A small image flow-matching model, trained from scratch: 88335 training examples.
Rows from block 2, named by matrix and row number. Rows with one number belong to one channel. Each number is 128 + 24 x the weight over its row's rms, rounded and kept within 0 to 255. All counts start at 0. Numbers have three digits each. After the name is the row's rms in percent of the matrix's.
# convs0: first 3x3 conv (model.mid.0.convs.0.weight, 192x192x3x3, standardized in use), inputs 22-43, a 3x3 kernel for each
# convs1: second 3x3 conv (model.mid.0.convs.1.weight, 192x192x3x3, standardized in use, transposed), outputs 22-43, a 3x3 kernel for each
convs0.133 100:126100115102116138152172111110061138181107109115119118127161131162156128119128130103087137148160157183127146148117125120135091099082130106147154179142135102169115139120099111104139092117106135132091131134134098137109123130136135120132145113110113149125126085129165166179111108136141155146133130152082109118138150095126173152140122126120120138174127143126112103116109163116154123168127162089121107140044101151122127073120142141167091091107098109096159120176175129118109197161119099140120091100089165171185133167099128148172163072089092187161119158134124142053116132178129142127109134106094071138
convs1.133 108:120131109132131138147150111121107137145136121150133105107109133103170137118112120101123103112131103121132099129153162165129109103129117101100109103129139154091088128117129161124153147140136143112136121115126138142137098105102108141123107104107112137095136097126120106128122129101126099120135133114140137095099106163129116104148141128133156159157113074110114139127132137124120120133137142155095074091138132126165116156150155106092139126115145145157141157124140148121141108158110149181142147116174112168067139149180103150114159126085131136142106104121175112126115087129162116128135112117168129165
convs0.134 089:169121126149162160104108172096119130126144115135133102141110141125132142120132101109133113143118109175126140131135118129121123096117160133144138172126142122127130125156128088064059111098150115120119110105136104150105111146113145153173127133094127131147098120146168129153108121162137096111139111151089126087115132107113109116149203161120174125124116103112110102129176123169145138176179098156137097138094180116091152115100148133098087143167140144113098106090130116137159125139163133126136102121135138104086151155123151109111104121143107135125174127123149084123139111109120106109081139088140137162
convs1.134 081:076139180106126135079133108143119107146104065116121083092158152094078151148089078138126117135157122112110138097106147121138153118092132129109140119096117131163141134176178127129125101139129089110103116129112102103125135126123110090146127145130105083142131155116100132125143121121141122127146131122123156096110106116104057096088168143104123130140066109129141115122093125152133138118130110116123110184152121098120097130144120112143133105178121146155061101132128150130131117109119109137102164112148139136134093126070101093123112099109163152137117175183121185115126093098132165131117107150149152080
convs0.135 095:165134106133140113126135112126163132136146134165091117122134141173125112125136126130131153139093132076062133144182102185148131103145106119158084142168137176142128148127119090109121144137130123132126137130167116120125142126127142157128121111122180171107084148119111100147127105115126137120152075105135100137099127130133079125111098109149150180156158137119054079096170215085148111128115137132135104138149135103114109157121131172125115132123163098136123107105115128153154124146137133113098076113097123146129163145164115121119117156102113152112174173087158161130152101100113119092094128156142091115
convs1.135 092:153126125137130130135119107131122125139151195130123107128138154131154131141137133127163115112149098128131101148142125111183178199109092107106146106124138147120130137133096122118125126127111122137150106133131117119123131133141119109134112122117153155098131134113117093097155144126142109112105121160113126133100112124115136131145119180111139148082104132161152150072112165175153139150130116132097092118060172106165129126137128122132108132136101143165118128103100099184120109134121146110126101155097156145135111091108117128132162101097107146174128185098143115152152081090153114121132141139141123148
convs0.136 091:152137134138124112142130104107123112094114162098130109143083135117095171088108121119158111126147075144129136097159123113183111098114103087162084100154165124162161148150096117173120135113145146133145140140125097154174130169122126127117098089156117114128151141103104197104156115112140140159170114138103097131100110105097063106090143143133176142158133153149106112130122091109141142123139093146137115165116085127166101150127074093145140146132129130166111130116094142171152107158091122106117126129145111137126111105124111118137146113186136116129110193163122144148095155135100108111125102105071095096
convs1.136 094:168136124127150136143172119104082121133140169100085127186118125159127131161117121092165143116123134092124108141134154142085144173071173129102100142123135171149139124099118112111115112111146115113124135118125114122140150142117124146129119193109088162153110138104099163145141136156132110099126119134142123141147134103115188136111152090098122078094138133144150161146124121090150150122162116096122111100152130102123129133102122152114142158146123158090143169077099085128164110099170195123115101102132132144128094112110107166156121143135097158107069179119133134142137186085128129116121137095130092129
convs0.137 096:133098117158148074128137133133104126131132123127138202130121117129123117103132161136074098163089082141162158133109120119163141067122146113131130138130159148095123141112096127142112119093149117159128116112169107137098109121123141129144182160144114113122158129085106133152168110138131116153136106110094147134155165114155131139118188163113112089111133113108151129130110166152111106124115106131139107128123127155151159118174121098156115107152147126129087108109115173126119115064139166133134174155106118104130131133124112151128156126147146108116140126107105149121114158096136119140080116122141098127
convs1.137 087:132104127146130109133104098142173133154153139154151125143114113088112120110114150118137135136150120169154155108121150124122176160165087115205103079155105108150151149161173156129125129123117121110096104099129103110103102094126124128128129118115152139140114118123100126074124181113110161117130097172139094101149128110130109141132100128094175088110069103146128071128132147138121146092122112097153128129123119131119167132119157127070154177130116129093103117116163118125141122136096173145110098111132147111127108139146129131107109136102138102120118120092111126089136140096098138124156126139136135105
convs0.138 094:126110132154148104173133136218154103129199146178164114127135147137121159123117139135163108085103127155133117119122095090083119115102166101181106128138129125190129071170105100151149148087119148105112124131113111108102117130158146085135109150124155173094093177144116165129145095159089157134109131154142134110175124128118105136196149131154110133156116154102182120113119108141164115125120118169166074115110139162139157129113117091099098119184116102153122125145158139114153113132131116140122109127133121114064150114154117137126144123140112102110126142105135146116134164159111139116111160143175127127
convs1.138 090:119109106125126101118105111108180121126144148125114147135113126131088135130093109141061136135130105147060132075161142169120091125145159128125114127146127141108144124122142119131145129104133121122152118128113118133119110160152125129129102105134176109105125146128146128138106135139111111122128124113153156140142106100123113109138118153136108099121137105119074134151103116127112099123116149139180110109159098127127104156108120128116096135131120123130111115142128141148101136190116147125111105145143146122109163171139124132119146152146121164118161132085154141129139164120100148139135129129129112103
convs0.139 091:146153164142179184132131135112122104112067115119123140115163128114129113115146102137097082140095100128095114142150136148141140138133097136139145081163139157126113121115120147125143111095180103108120130152128164165141104106095103152126102151128125125118121093132137169164122128114102153147124127126114106088085087103103122128175170136123109177143138123167139139144131112142119117109166175147150181116123144102136125121093090122132126154158132156152140131120133151128125160112129097146141165136086119075098142156116134124128072146148136146113119132117129130128144114100131093124186132102108091086
convs1.139 090:080129132102092115103115122172160110146113174115093115138134098119125117114072087127129113124090126149119145123078123113078102112130129164146101089076113133100112112143108136128114136137162116121084104117092124117113116114131143148087131142114099097116121133102134118122145123114131110122141134127108104123067107154129077088134131083107168081135142129060100141111154089109099118104167136095108107108091129104103153144144110108126098140124127122104099132115096117092119129160122113131161121129110155128110133142132109111153152122087104155102125162107129111157127120175140159149153078131113132118
convs0.140 098:111143091123150094150089129133129164102115123132140158143115160111130099091132092144180141097168199153063182170137127114127142138136098108139086161116133146127143133124085155120103115091080131126165138137153121124149121110139116165108104147171147181111140172111130151185124146141165114149120108108177103121151131115126108142049155133137121158126129086164140096128165129125116117141134116110156125126095119132124128163114173118142100109123176129106102131121087126131125151108116122130106129135134099097173084118123126129129126090152107102132095091143152121107136152095148166133155193149089128156
convs1.140 101:097149128160167131091090111144144113128073122106141116136150148128146154154171174173118149163115181135104130125106144093108107139119094099173138107145140157121147159155106140134093123140113128132137143136111157132153130139132133128102086100126163157184147096132143134167134104155121118129096143147101137164120127132136128067141169102098132121126126132115102119132098136133077124092131152137106172156152142123120159098095115129126135141141116131132149116123146130170165135127150105120165125122098109142146127140199105153102138145104094106181131126099148102168159154160139082154115117082135116084
convs0.141 104:146146153116143147144139104104145118111125114132126154119108170133129154123200113112132136077069116101110137090108167101085098120126133128111153119148140126119129122122137107137098128117092130133125135135111142126101078150128074192135121082135107134114102133100150167093128149103180126102152112152103133141087099125078107120108125149118160127114139130130086155155147139113147131182098136124103175110122162123157132177156123143150135133080140141078165113135136149095101146117153175138122201180049183154128115134141143110123113137102175161135105140134153069174129119132143140104138139110139062119
convs1.141 110:130120139142118118149141159127115123106109158115144152144102125119127106156140103112104149137106120159094119141114136141151167106111149157160113094127122108122108139123128136075102141118112135131089104097101105104090123103135103110134121120091146083124118119169158120140135118146118121088152113114127088142125124150124135117138136123144108108142123147108118106117120137097159134122168156116122155095123162112154060129118074092098121131152120119166131095169110152171114118146172136124116131135121166116094140132094137175113154170097167137114154095130089153152095112174115160203107154180125146105
convs0.142 102:129174108085155132210167121106151113114063115131145146143111127103138134093105110139163150107127082105136114153180146134159099123143083132146167131133121121134088144143148139131090132134134108147136137160140108140121118112144132158123106130116142125139138121145141124136102134180137184105157159105069072078121151103128104131172185127166156138192115143109130178092130092106153120117105101132123144120120169126137156091143159156071069159129110116115190121138180154121121173140145086101115158111157161130091128156121156110124097166146150128125137054161147116179163158112160153115123052103094172142
convs1.142 095:127109134114098139101097137126100126065168107082087098135148125119129142090076106125102122170069103156133151151114129117093126149101137119155136087106158118147109123131115133146155148140130122141105119126117129110131127107129120101088130134136136116140145156113105133086147163144130136114125139139149100115162138161149123126126130133111170175167148148158107154120116146105117095121140123124136137092096170107128067147122117095125112127119105132130139115141130138139146165174130127090103122111100078161156134162103149139156116108129124119126176088107130091144112113121133095095098111130125093117
convs0.143 089:104127107142075089098083126130119122114123140142119076117124125110127096143097097105145099135097129077113125128141092124117109071122137111116124129114140124151126095110054085109117156109120167149127146122098184120110125108114119155124105085084102106107131080077074171140128079141107091150096137141138131088121109123109082132097139149141101114097156132160076154165147085123133094126152163106109160181111149130119116130135109153186098123140137089150179170167094116121151107134124137131102121137141143112162135113121100172136137119099154151181107139171147087138132117117131128112122142101132110134
convs1.143 086:128134120139152139110110149139127138098138108134096140114090100151128109144109093141126112104143116132158173084160120119148118109094110119130102084184131092120139117126112085099136123119163107115113131130084115124148128095109098106115124129077124130132120145129111114143146141121106132106127152080094100114120119146098117132164128164141112080122112175157147147140100134150151114125090113112112100126117139118061136131095078125108113139135144104109108102131116123088176147152151139131129135099150116129126109107129145157136128119139152139169158155133170167147078181116117178068111094153165112125
convs0.144 113:120173130149130102127114142096172146151123154129116111133127153110096163090101139098157112159126119144131121147126145166144117127121120128134134115143119103123132091117117119114125149152141102118112110167101142140125143109119119141127115115105098133162146103111104120133131150113139143110162156174086130138170133112125153138099145165200153127100127130125179143152108160117128105120130128120096152167133141207127138147110125124136156152175153127155077129102119168122167107117115129151098121159108120092118114117152123123149139142134125188116143125096135145129146101111121116158120138114151101120
convs1.144 112:089190100169121142170137143198100133113144101105103107093131137081117123109094119148111160097140134113145110116120135176117119151130108116124172126088147138110120096136147124111132146109117105117145139130110124133112140115119166140118116122137086123131152102114155093109136099134136139142147134138118149147130147122156130084139120140085146130094123124091095167131135159122113099089140151097101136125137136103112113099145117126133133132134149125089134131134127153106118127133137121170159155128117121118116152135129137095153148092101109147131092074157113122135136165134086123116134154101144153117
convs0.145 092:137119136143113118153127106134151138107159157162160128115164134108152136159098144137087111092068096099147117110155151148091148119162110155085099104137092152162107130118117130147155083099113106119160159108121160149137121132127158093131112158146107176090148129132111142132143145142132112090164142151088139151108158142112130137146142159082136132149123103105133121093103124157145201130120146117173137124124149143124094116125138167107121203119125119144130147122155150088147151148101107169131128092103122154100131130142147150121130143136130097105120073118104113132058121092110140151154134116160092140
convs1.145 100:135161161143119081116142168142115065163113116137145123082123168129143114111090122147115148158142135139118116125116170125134125125120146117124126159155118138158086125122131137137098118126118106123130120156132079123098091086099148142108105099089119120144121118093135119126174108141117109102139124106110136147108138113104095136135108110094104157096127099105112149097125137167124121144119125145147170084120167059162113187112117148141103137118136095119080088129106142130130160098117106159165139110103114160126105198095141130105142108107110109142142119155141136103134116161095133125131115139165108124
convs0.146 106:074099110147096097085107133118151122172183137143116123116119144121134125120093128159148147137123138092149153161102112129170133068179101136064136135152130085178115175118138128160119124128148132159141130104121118191095124129143159140149159144127135126159124128127133144093094141113137123126131161133151129110089107124151155074138165120091140102123085122117130122122145109179165070136100120178146143135074127106116154134165123140084119126156104087140125168109110096097145118135133103133162107091111092126119160127093145130130149157148075145128175118126131098166109161093126127157149109101090157099
convs1.146 091:126153174132112121142084142145146170142144121121119132121110133119127105107103073137123139152126135123123102141168139118165118116137148122081156101092160128124160142118130131120140117139120125120108125106116129110118138122118118104120139130140136146141127118115122122082139133145140144119121174205141107156115124144132151161129135137127104106119120133135137214112098156116139086148150127120125102107155120141148127122156115155068153086161143099122155114109128136139126118127119144130137152131089138150069101137142142126115115115100120102129133138142142088152133097080133174089122128114109105123
convs0.147 110:117161167110148152115121135132122093137111146120148117158132073106116112109085099115121140158151116135120119115136110116108103099151153138143081116122138133158138069166155136111148099098137113162128121097119119134139117140156121114149154114162143140152109128118122137160129129137142097148125162115115138101114127150073102129135112172120154134156127143106164133109144120147107085133115145084121159081094125113110121125158121146117125145160097135111083142110105149144146109126158111123122141137123112140148114130109125145135112094126138154105106117121153133090133153162138151134105140106153160130
convs1.147 093:118152146137131112129148114119141096149166116183153115140159118152156143144127145125161122147134144181139137105107148100122081087132094117096104115109136147157105128117132129149115153138124124122140146108127128143128124151140117163159123119139104131151119166139129157129106128129121123156138138117155151130074102148154128122128155166140152113113126106156132125116069102113130173126125134118117110178120104159156157159115194151120155164107146140126146126133165077146150112156128139114096119122115155154094106127143134138104119143139135147119144124127112102111166147088141113134138166128117124132
convs0.148 098:133153164170163154149122149113119153167147096084155172108103120105159155093142157115135198145124121124126118113144124103121134133166056172071143158155126153087154141129130129117121172122132104069124139101139120131136150160139153119095104117128097121135084116081172113176127132137104060116155155152104126112142156092116146102108126143106101078103106115112161133160138145172127138131138154098168155111125100131101099078118127130123152153153140116082124135117123157101151127090105111155107131151137122142153154123092157153169132172155095100132160128145153128114133124125153150109124136146114143072
convs1.148 092:118070115126130160089143160116080163088108110103112087124167128138102115138145104179126156128164113105124130182172127120131126144093117148064128119108135132193104118167115144094111117128130120113134124130124126119103136168103135073088144128155130114174149151100079149114139155121102139124132120154134089126148117129117119125151102133107131090126124158117118112097156129122096117125132159163138162165115129072119103127114082136151083164118133137095136135112113161128154121164126125093109136191136113111140170111120099115152071096130125093103154120154133124127148134124170138135088110164180123123