config = dict(
    arch='unet',
    model='image flow-matching model',
    dataset='telescope images of galaxies (Galaxy Zoo DECaLS)',
    train_examples=88335,
    image_size=48,
    horizontal_flip=False,
    conditioning='none',
    objective='flow_matching',
    cond_dim=256,
    logit_normal_time=False,
    norm='groupnorm',
    activation='leaky_relu',
    weight_standardization=True,
    pixel_unshuffle=2,
    widths=[96, 192, 192],
    blocks_per_level=1,
    scale_shift_norm=True,
    attention=False,
    upsampling='transposed_conv',
    init='torch_default',
    residual_init='none',
    optimizer='soap',
    beta2=0.95,
    lr=0.0015,
    beta1=0.9,
    shampoo_beta=0.95,
    eps=1e-08,
    precondition_frequency=32,
    max_precond_dim=512,
    merge_dims=False,
    one_sided=False,
    adamw_lr_other_params=0.0018,
    grad_clip=1.0,
    steps=19100,
    batch_size=256,
    epochs=55.4,
    lr_schedule='linear',
    final_lr_fraction=0,
    warmup_steps=3820,
    weight_decay=0.1,
    adamw_weight_decay_other_params=0,
)
Rows from block 3 of a small image flow-matching model, named by matrix and row number. Rows with one number belong to one channel. Each number is 128 + 24 x the weight over its row's rms, rounded and kept within 0 to 255. All counts start at 0.
After each channel's rows are labels from the 100 images, of 14848 (inputs lightly noised), where the channel reaches its highest value: "responds to" is what is common among them. Only what is clearly more common there than usual is listed. The data: telescope images of galaxies (Galaxy Zoo DECaLS).
# convs0: first 3x3 conv (model.mid.1.convs.0.weight, 192x192x3x3, standardized in use, each kernel summed), inputs 96-191
# convs1: second 3x3 conv (model.mid.1.convs.1.weight, 192x192x3x3, standardized in use, transposed, each kernel summed), outputs 96-191

convs0.79 [126 152 151 112 160 143 130 135 115 151 138 148  90 128 172 152 141 154 149 125 130 140 127 105 122 167 141 165 151 138 103 118  96 167 125 156 116  94 130 102 114  37  86  98 161 101 152  84 143 115 170 119 128 147  82 185 149 147 125 135 120 167  92 132 151 163 149 151 115 115  91 140 126 176 111 133 164 127 155 137 138 125 103  87  79 121 122  88  94 160 101 120  71 133 108 119]
convs1.79 [143 139 138 185 149 112  95 148 104  91 139  77 111 102 138 127 162 194 118 130 131 135 134 104 138 144 103 118 114 150 162 130  89 118 133 155 192 136 143 118  96 122 125 136  98 119 110 176  56 112  89 152 130 140 116 111 174 120 125  97 141 101 113 112  91 132 144  91 171 125 108 122 138 103 119 106  92 103 112 159 142 117 152 136 122 135 189 145 105 135 155 143 137  87 105  95]
responds to: spiral arms: yes; shape: star or artifact; spiral winding: tight

convs0.132 [150 115 104 133 143 112 144 138 137 122 132  98 131 123 153 150 131 119 121 159 147 128  84 132 139 154 156  97 129  78 122 157 150 132 138 124 182 141 143  96 160 155 137 143 166 108 127 113 137 102  93 136 133 160  91 133 116 136  98 146 118 164 116 169 111 172 146  90 114 100 110 136 132 117 102 140 120 183 135 137 119 164 115 139 154 126 138 152 129 105 111 150 105 134  98 123]
convs1.132 [159 121 155  97 120 138 114 163  84 101 148 103 117 142 107 134 127 119 158 122 128  98 133 151 112 142 114 118  98 168 135 122 141 130  98 150  99 104 143 134 143 109 145 101 122 122 108 114 126 162 174 165 128 126  92  82 177 127 106  89 119  97 147 118  83 146  91 126 135 113 131 139 115 103  99 153 137 134 134  79 172  99 147 125  90 150  71 147 142 137 133 154 131 128  70 138]
responds to: roundness: round

convs0.38 [ 89 113 141 140 168 138 147 115 131 144 141 134 128 116  79 162 126 147 134 199 157 115 121 129 169 122 111 123 161 121 141 121 105 125 126 130 185 103 139 131 137 104 141 141 114 126  92 123 146 148 144 152 131 132 138 103 107  81 136 138 159  99 124 158 127 145  90  89 114  78 131 135 129 157 125 159 125  69 109 121 101 129  63 107 112 133 134 109 168 124 121 152 121 133 119 126]
convs1.38 [154 159 155 121 172  68 120 100 135 128 117 141 162 127 122 111 134 157 116  89 104 154 101 103 128 106 122  98 164  86 106 145 102 117 133 158 103 147  98 143  95 142 153 151 124 101 154  74 135 102  83 140 139 140 116 183 139 117 108 132 141 112 115 147 160 124 149 129 128 100 106 152 142  87 129 106  84 126 162 151 125 125 130 133 132  90 184 143 117 149 128  99 126 113 164  89]
responds to: roundness: cigar-shaped

convs0.68 [141 102 105 169 107  91 126 104 129  63 137 113 124 160 113 134 117 124 147 125 118 161  99  91 120  92 180 108 101  55 132 127 117 134 106 107  97  96 115 147 152 101 132 120 118  80 105 143 135 166 117 101 101 137 113 149 141 138 119 163 191  99 105 143 146 138 112 135 109 145 144 145 147 123  75 140 142 123 111 122 108 147 137 134 120 134 181 169 137 141 130 127  93 126 118 121]
convs1.68 [131 132 125  74 111 125  93 102 117 138 167 173  94 139 104 115 157 143  87 188 119  97 138 128 136 110 101 159 103 105 115 102 139 172 143 102 110 147  89 152 130 135 165 150 153 129 122 128 123 150 114 102 130 124 156 123  83 138 126 186 126 132 118 107 115  98 124 150 124 130 132 111  92 151 131 129 118 144 176 107 157 134 139 104 138 118 108 101 102  97  82 175 153 121 105 137]
responds to: roundness: round

convs0.166 [142 164 165 117  80 129 148 118 109 181 143  89 188 145 131 132 144 117 128 126  94 166 146 111 148 140 178 117 187 147 148 153 108 139 104 146 137 121 175 113 168 153 115 136 160 124 122 151 129 134 156 141  92 119 120 131 116 182 117 142  77 153  87 117 137 113 105 135 109 132 137  86 128 140 149 142 132 110 111 159 129  84 123 107 148 131 124 112 136 135 150 137 136 156 174 159]
convs1.166 [132 127 168 102 118 136 146 105 117  79 135 174 128 161 145 120  98 122 156 117 131 134 121 129 128 125 179 144 115 122 156 119 132  66 111 135 122 116 123 146 142 127 158 111 102 126 106 127 127  78 137  80 142 117 112 127 115  66 122 126 147 126 157 166 111  85 114 127 142 149 103 133 114 121 119  89 138 118 109 111  94 117 130 144 142 126 106 166 154 101 129 169 163 134 152 183]
responds to: shape: featured or disk; edge-on disk: no; spiral arms: yes

convs0.40 [146 147 110 106 176  83  94 136 166 132 107 146  62 134 164 100 110 128  89  97 156 161 126 133 124  81 157 115 145 130 126 140 113 140 101 117  99 122 150 124 108 108 110 187 133 165 123  93 138 145 152 116 105 119  99 152 116 128  98  78  91 134 118 159 148 100 156 147 162 141 106 151  84 111 123 150 137 145 145 156 130 176  89 122 158 143 145 111 131 108 126 104  93 127 127 137]
convs1.40 [ 97 106  97 134 165 147 148 128  73 128 158 153 159  91 120 118 189  99 112 139 108 138 127  98 140 186 128 112 149 128 120 138 140 139  98 164 122 117 157 154 168 114 128 111 155 108 137 115 118 111 140 118 108 115 130 155 102 153 160 175 128 117 143 147 152 128  88 132 126 137 128 129 160 134 145 103  98 124  78 140 126 125 119 135 143  85 107 127 122 179 105 153 101  98 138 130]
responds to: roundness: round

convs0.187 [126 135 144 149 122 116 101 134 119 109 123 171 109 133 132 149 154 123 128 140 124 142 125 119 145 139 118 134 148  98 160 112 155 117 197 150 119 112 102 157 123 117 121 125 101 113 129 134 115 115 113 131 137 132 134 122 174 132  85 103 143 123 185  99 127 181 124 151 143 143 125 135 124 129  93 112 117 104 125 127 185 147 134 136 172 100 146 128 123 128 106 145 119  88 136 128]
convs1.187 [158 109 125 132 122 162 155  95 189 158 141 136 141 130 149 112 132 159 201 133 178 135 110 147 155 119 191 116  99  95 104  88 115 149 116  98 139 132 142 116 149 131 137 101 133 128 125 104 134 102 168 114  69  84 148 158 114 125 125 128 112 181 119 153 125 141 133 127 111 123 139 153 103 132 158 132 112 116 145 117 122 146 104 170 165 133 141 164 142 140 141 158 101 180 168 113]
responds to: spiral arms: yes

convs0.148 [104 134 112 146 135 135 144 122 134 100 128 156 137 148 103  93 128 126 164 137 136 121 159 157 120 121 138 118 130 135 101  79 165 101 110 103 156 139  77  89 113 139 116 114 123 140  83 112 138 110 149 138 108 134 112 103 120  94 126 132 132 109 126 102  95 145 118 118 166 103 140 132  94 173  80 140 111  89 162 124 149 112 119 153 111 127 143  90 131 141 146 123 104 150 121 125]
convs1.148 [127 179 119 118 116 102 125 123 120 125 135 112  98 127 157 156 135 145  84 140 147  77  93  91 115 122 151 134 105 122 151 141  89 107 123 134 158 106 120 141 125 134 134 143 144 162 144 112 132 127 109 137 121 180  90  88 135 118 121  99 183  87 123 116 108 120 121  95 150 153 124  67 132 155 130 148  91 134 126 135 161  92 125 101 119 131  85 120 131  92 112 166 135 134  76 121]
responds to: spiral arms: yes; bulge size: small; spiral winding: tight

convs0.92 [118 131  86 150 134 144 156 101 142 147 105 143 162 109 147 151 130 130 178 130 133 167  98  99 116 142 162 105 152 115  99 167 154 114 126 132 139 103 163 118 102 109 156 127 151 111 108 174 113 103 120 102 132 117 125 103 149 127 131 140 124 167 101 133 162 150 148 154 139 101 113 138 120 125 111 121  73 168  80 149 112 155 119 135 141 139 105 119 118  86 113 154 116 104 132 111]
convs1.92 [140 149 170 127  98 148  74 162 148 115 196 104 135 140  95 104 114 118 110 143 106 148 121 145 173 153 156 143 104 160 145 123 128 189 103 102 149 117 116 134 127 119 154  90  83 127 143  87 108 152 171 112 121 106 111 119 109  97 119  97 114 131 134 149 100  97  99 146 106 134 132 156 130 127 122 134 127 106 148 105 104 114 169 154 119 114  86 141 159 137 139 124  98 111 101 141]
responds to: roundness: in between

convs0.145 [148  74 139 109 152 109  95 109 112 110 136 103 136 120 108 173 152 110 135 179 166 178 101 115  94 120 161 104 150 149 116 154 159 138 143 131 220 119 115 151 128 125 111 127 108 108 133 131 118 122 134 137 127 166 142 114 134 117 130 127 133 128 147  93  91 142 120 119 129  70 103 152 157 132  91 134 138 133 124 156 137  99 152 137 130 163 129 144 112 116 171 153 145 131 136 147]
convs1.145 [127 152 158  79 135 117 112 100 147 139 131 131  99 149 178 111 122 105 107 141 147 170 102 109 142 148 108 156 125 136 162 142 117  74 145 146 104 161 103 155 136 158 161 120  92 145 113 146 118  92 138 122 126 130 113 163 152 113 100 136 142 132 142 135 129 108 123 120 103  89  99  99 174 132 146  90 106 165  99 103 131 120 142 102 134 132  71 187 127 111 137 165 146 134  91 164]
responds to: roundness: cigar-shaped

convs0.106 [134 158  93 154 118  91 132 108 128 127 120 155 123 102  71 132 152 127 132 156 163 143 153 149 134 122 145  74 110 131 139  86 130 114 101 105 129 151 185 122  92 129 132 134 121 161 101 143 144 122 167 110 133 161  26  93 120 128  88 163 131 113 113 158 122 133 137  86 138 181 109 169  85 133  92 117 131 141 139 135 159 164 117 120 133 115 120 108 139 132 121 153 134 116 134 111]
convs1.106 [103 128 162 135 143 132 134 162 141 149 140 133 110 127 143  76 131 152 120 128  91  81 132  99 148  88 123 145 147 148 125 150 104 109 134 159 130 142 136  97 123 113 136 134 101 101 183 114 115 141 124 131 131  62 117 158 122 166 149 118 107 131  92  84  99 124 111 134 144 133 133  76 156 119 116 134 127 124 121 134 108  69 169 140 122 127 118 150 153 168 121 118 147  93 136 127]
responds to: shape: featured or disk; edge-on disk: no; spiral arms: yes

convs0.134 [127  89 132 122 114 140 152 125 102 101 157 133 132 125 141  89 103  92 138 123 131 124  99 131 171  87  95 129 133 107  89 143 164 116  93 111 102 124 138 151 138 134 168 128 124 168 144 148 194 147 123 128 129  94 136 117  94  86 109 115 129 128 143 113 118 186 125 110 140 111 109  97 101 141 128 105 113 163 128  66 140 127 126 138 144 155  94 132 112 110 144 130 117 127 108 142]
convs1.134 [149  70 135 103  86 107 167 150 105 145 142 158 105 138 119 132 124  75 127 105 140 170 112 147 133 174 148 109 130 131 136 131 106 146 131 168  96 115  93 146  98 118 116 128 156  95 104  78 185 152 159 128 136 171 161 137 131 117  98  98 149 183 118 142 140 113 151 155 140 134 123 126 115 127 182 101 111 133 115 112 104 155 135 130 162 154  95 169 134 120 158 150 113 141 118 137]
responds to: roundness: cigar-shaped

convs0.86 [100 145 138  74 139  86 162 145  92 112  96  97 139 150 135 143 155 110 119 125 125 143  95 125 142  96 162 132 148 135 116 135 140 148 136 113 133 155 129 123 111 106  80 149 138 141 131 115 108 150 137 110 176 110 171 135  41 124 129 114 149 114 107 156 141  81 126 157 143 127 112 123  85 109 175 137 145 156 160 120 106 134 138 120 131 106 136 145 170 136 140 117 110 160 150 147]
convs1.86 [105 134 101 138 174 129 112 162 114 120  80 109 137 142 123 173 176 125 159 136 156 106 124 100  92 142 100 158 107 122  90  96 164 163 123 150 125 130 123 145 115 121  85 130 140  88 174 108 124 102 150 152 110 116 173 130 140 163 130 154 136 148 141 117 140 139 136  99 156 180 124 135 114 187 115 161 144 139 108 145 169 134 103 136 158 152 128 124 125 125 104 149  97 101 141 102]
responds to: roundness: round

convs0.32 [ 66 124 142 130 122 115 118 121 152  80 102 143 112 161 114 130 139 108 152 137 195 155 131 105 156 125 107 113 124 146 146 128  78  97  86 116 163 106 107 134  93 160 133 144 143 127 133 116 153 130 149  92 139 124 120 110 153  86 156 128 125 158 145 144 136 110 103  97 169 102 123  77 107 142 156 140 128 175 102 162 117 113 131 142 118  84 169 112 115 115 104 148 103 160 114 126]
convs1.32 [156 139 122 115 119 131 133 199 155 143 154 158 140 170 140 155 110 138 159 110  85 158 131 127 101  97 105 155 163 150 136 142 121 112 109 136 106 128 144 112 135 134 115  98 123 141 120 123 101 161 124  97 144  90 160 114  95  97 148 135 139 155 148 106  95 137 119 141 138 176 109 115 159 132 118 138 167 110 143 107  74 140 122 138 112  97 134 139 154 175 135 143 173 188 117 170]
responds to: roundness: round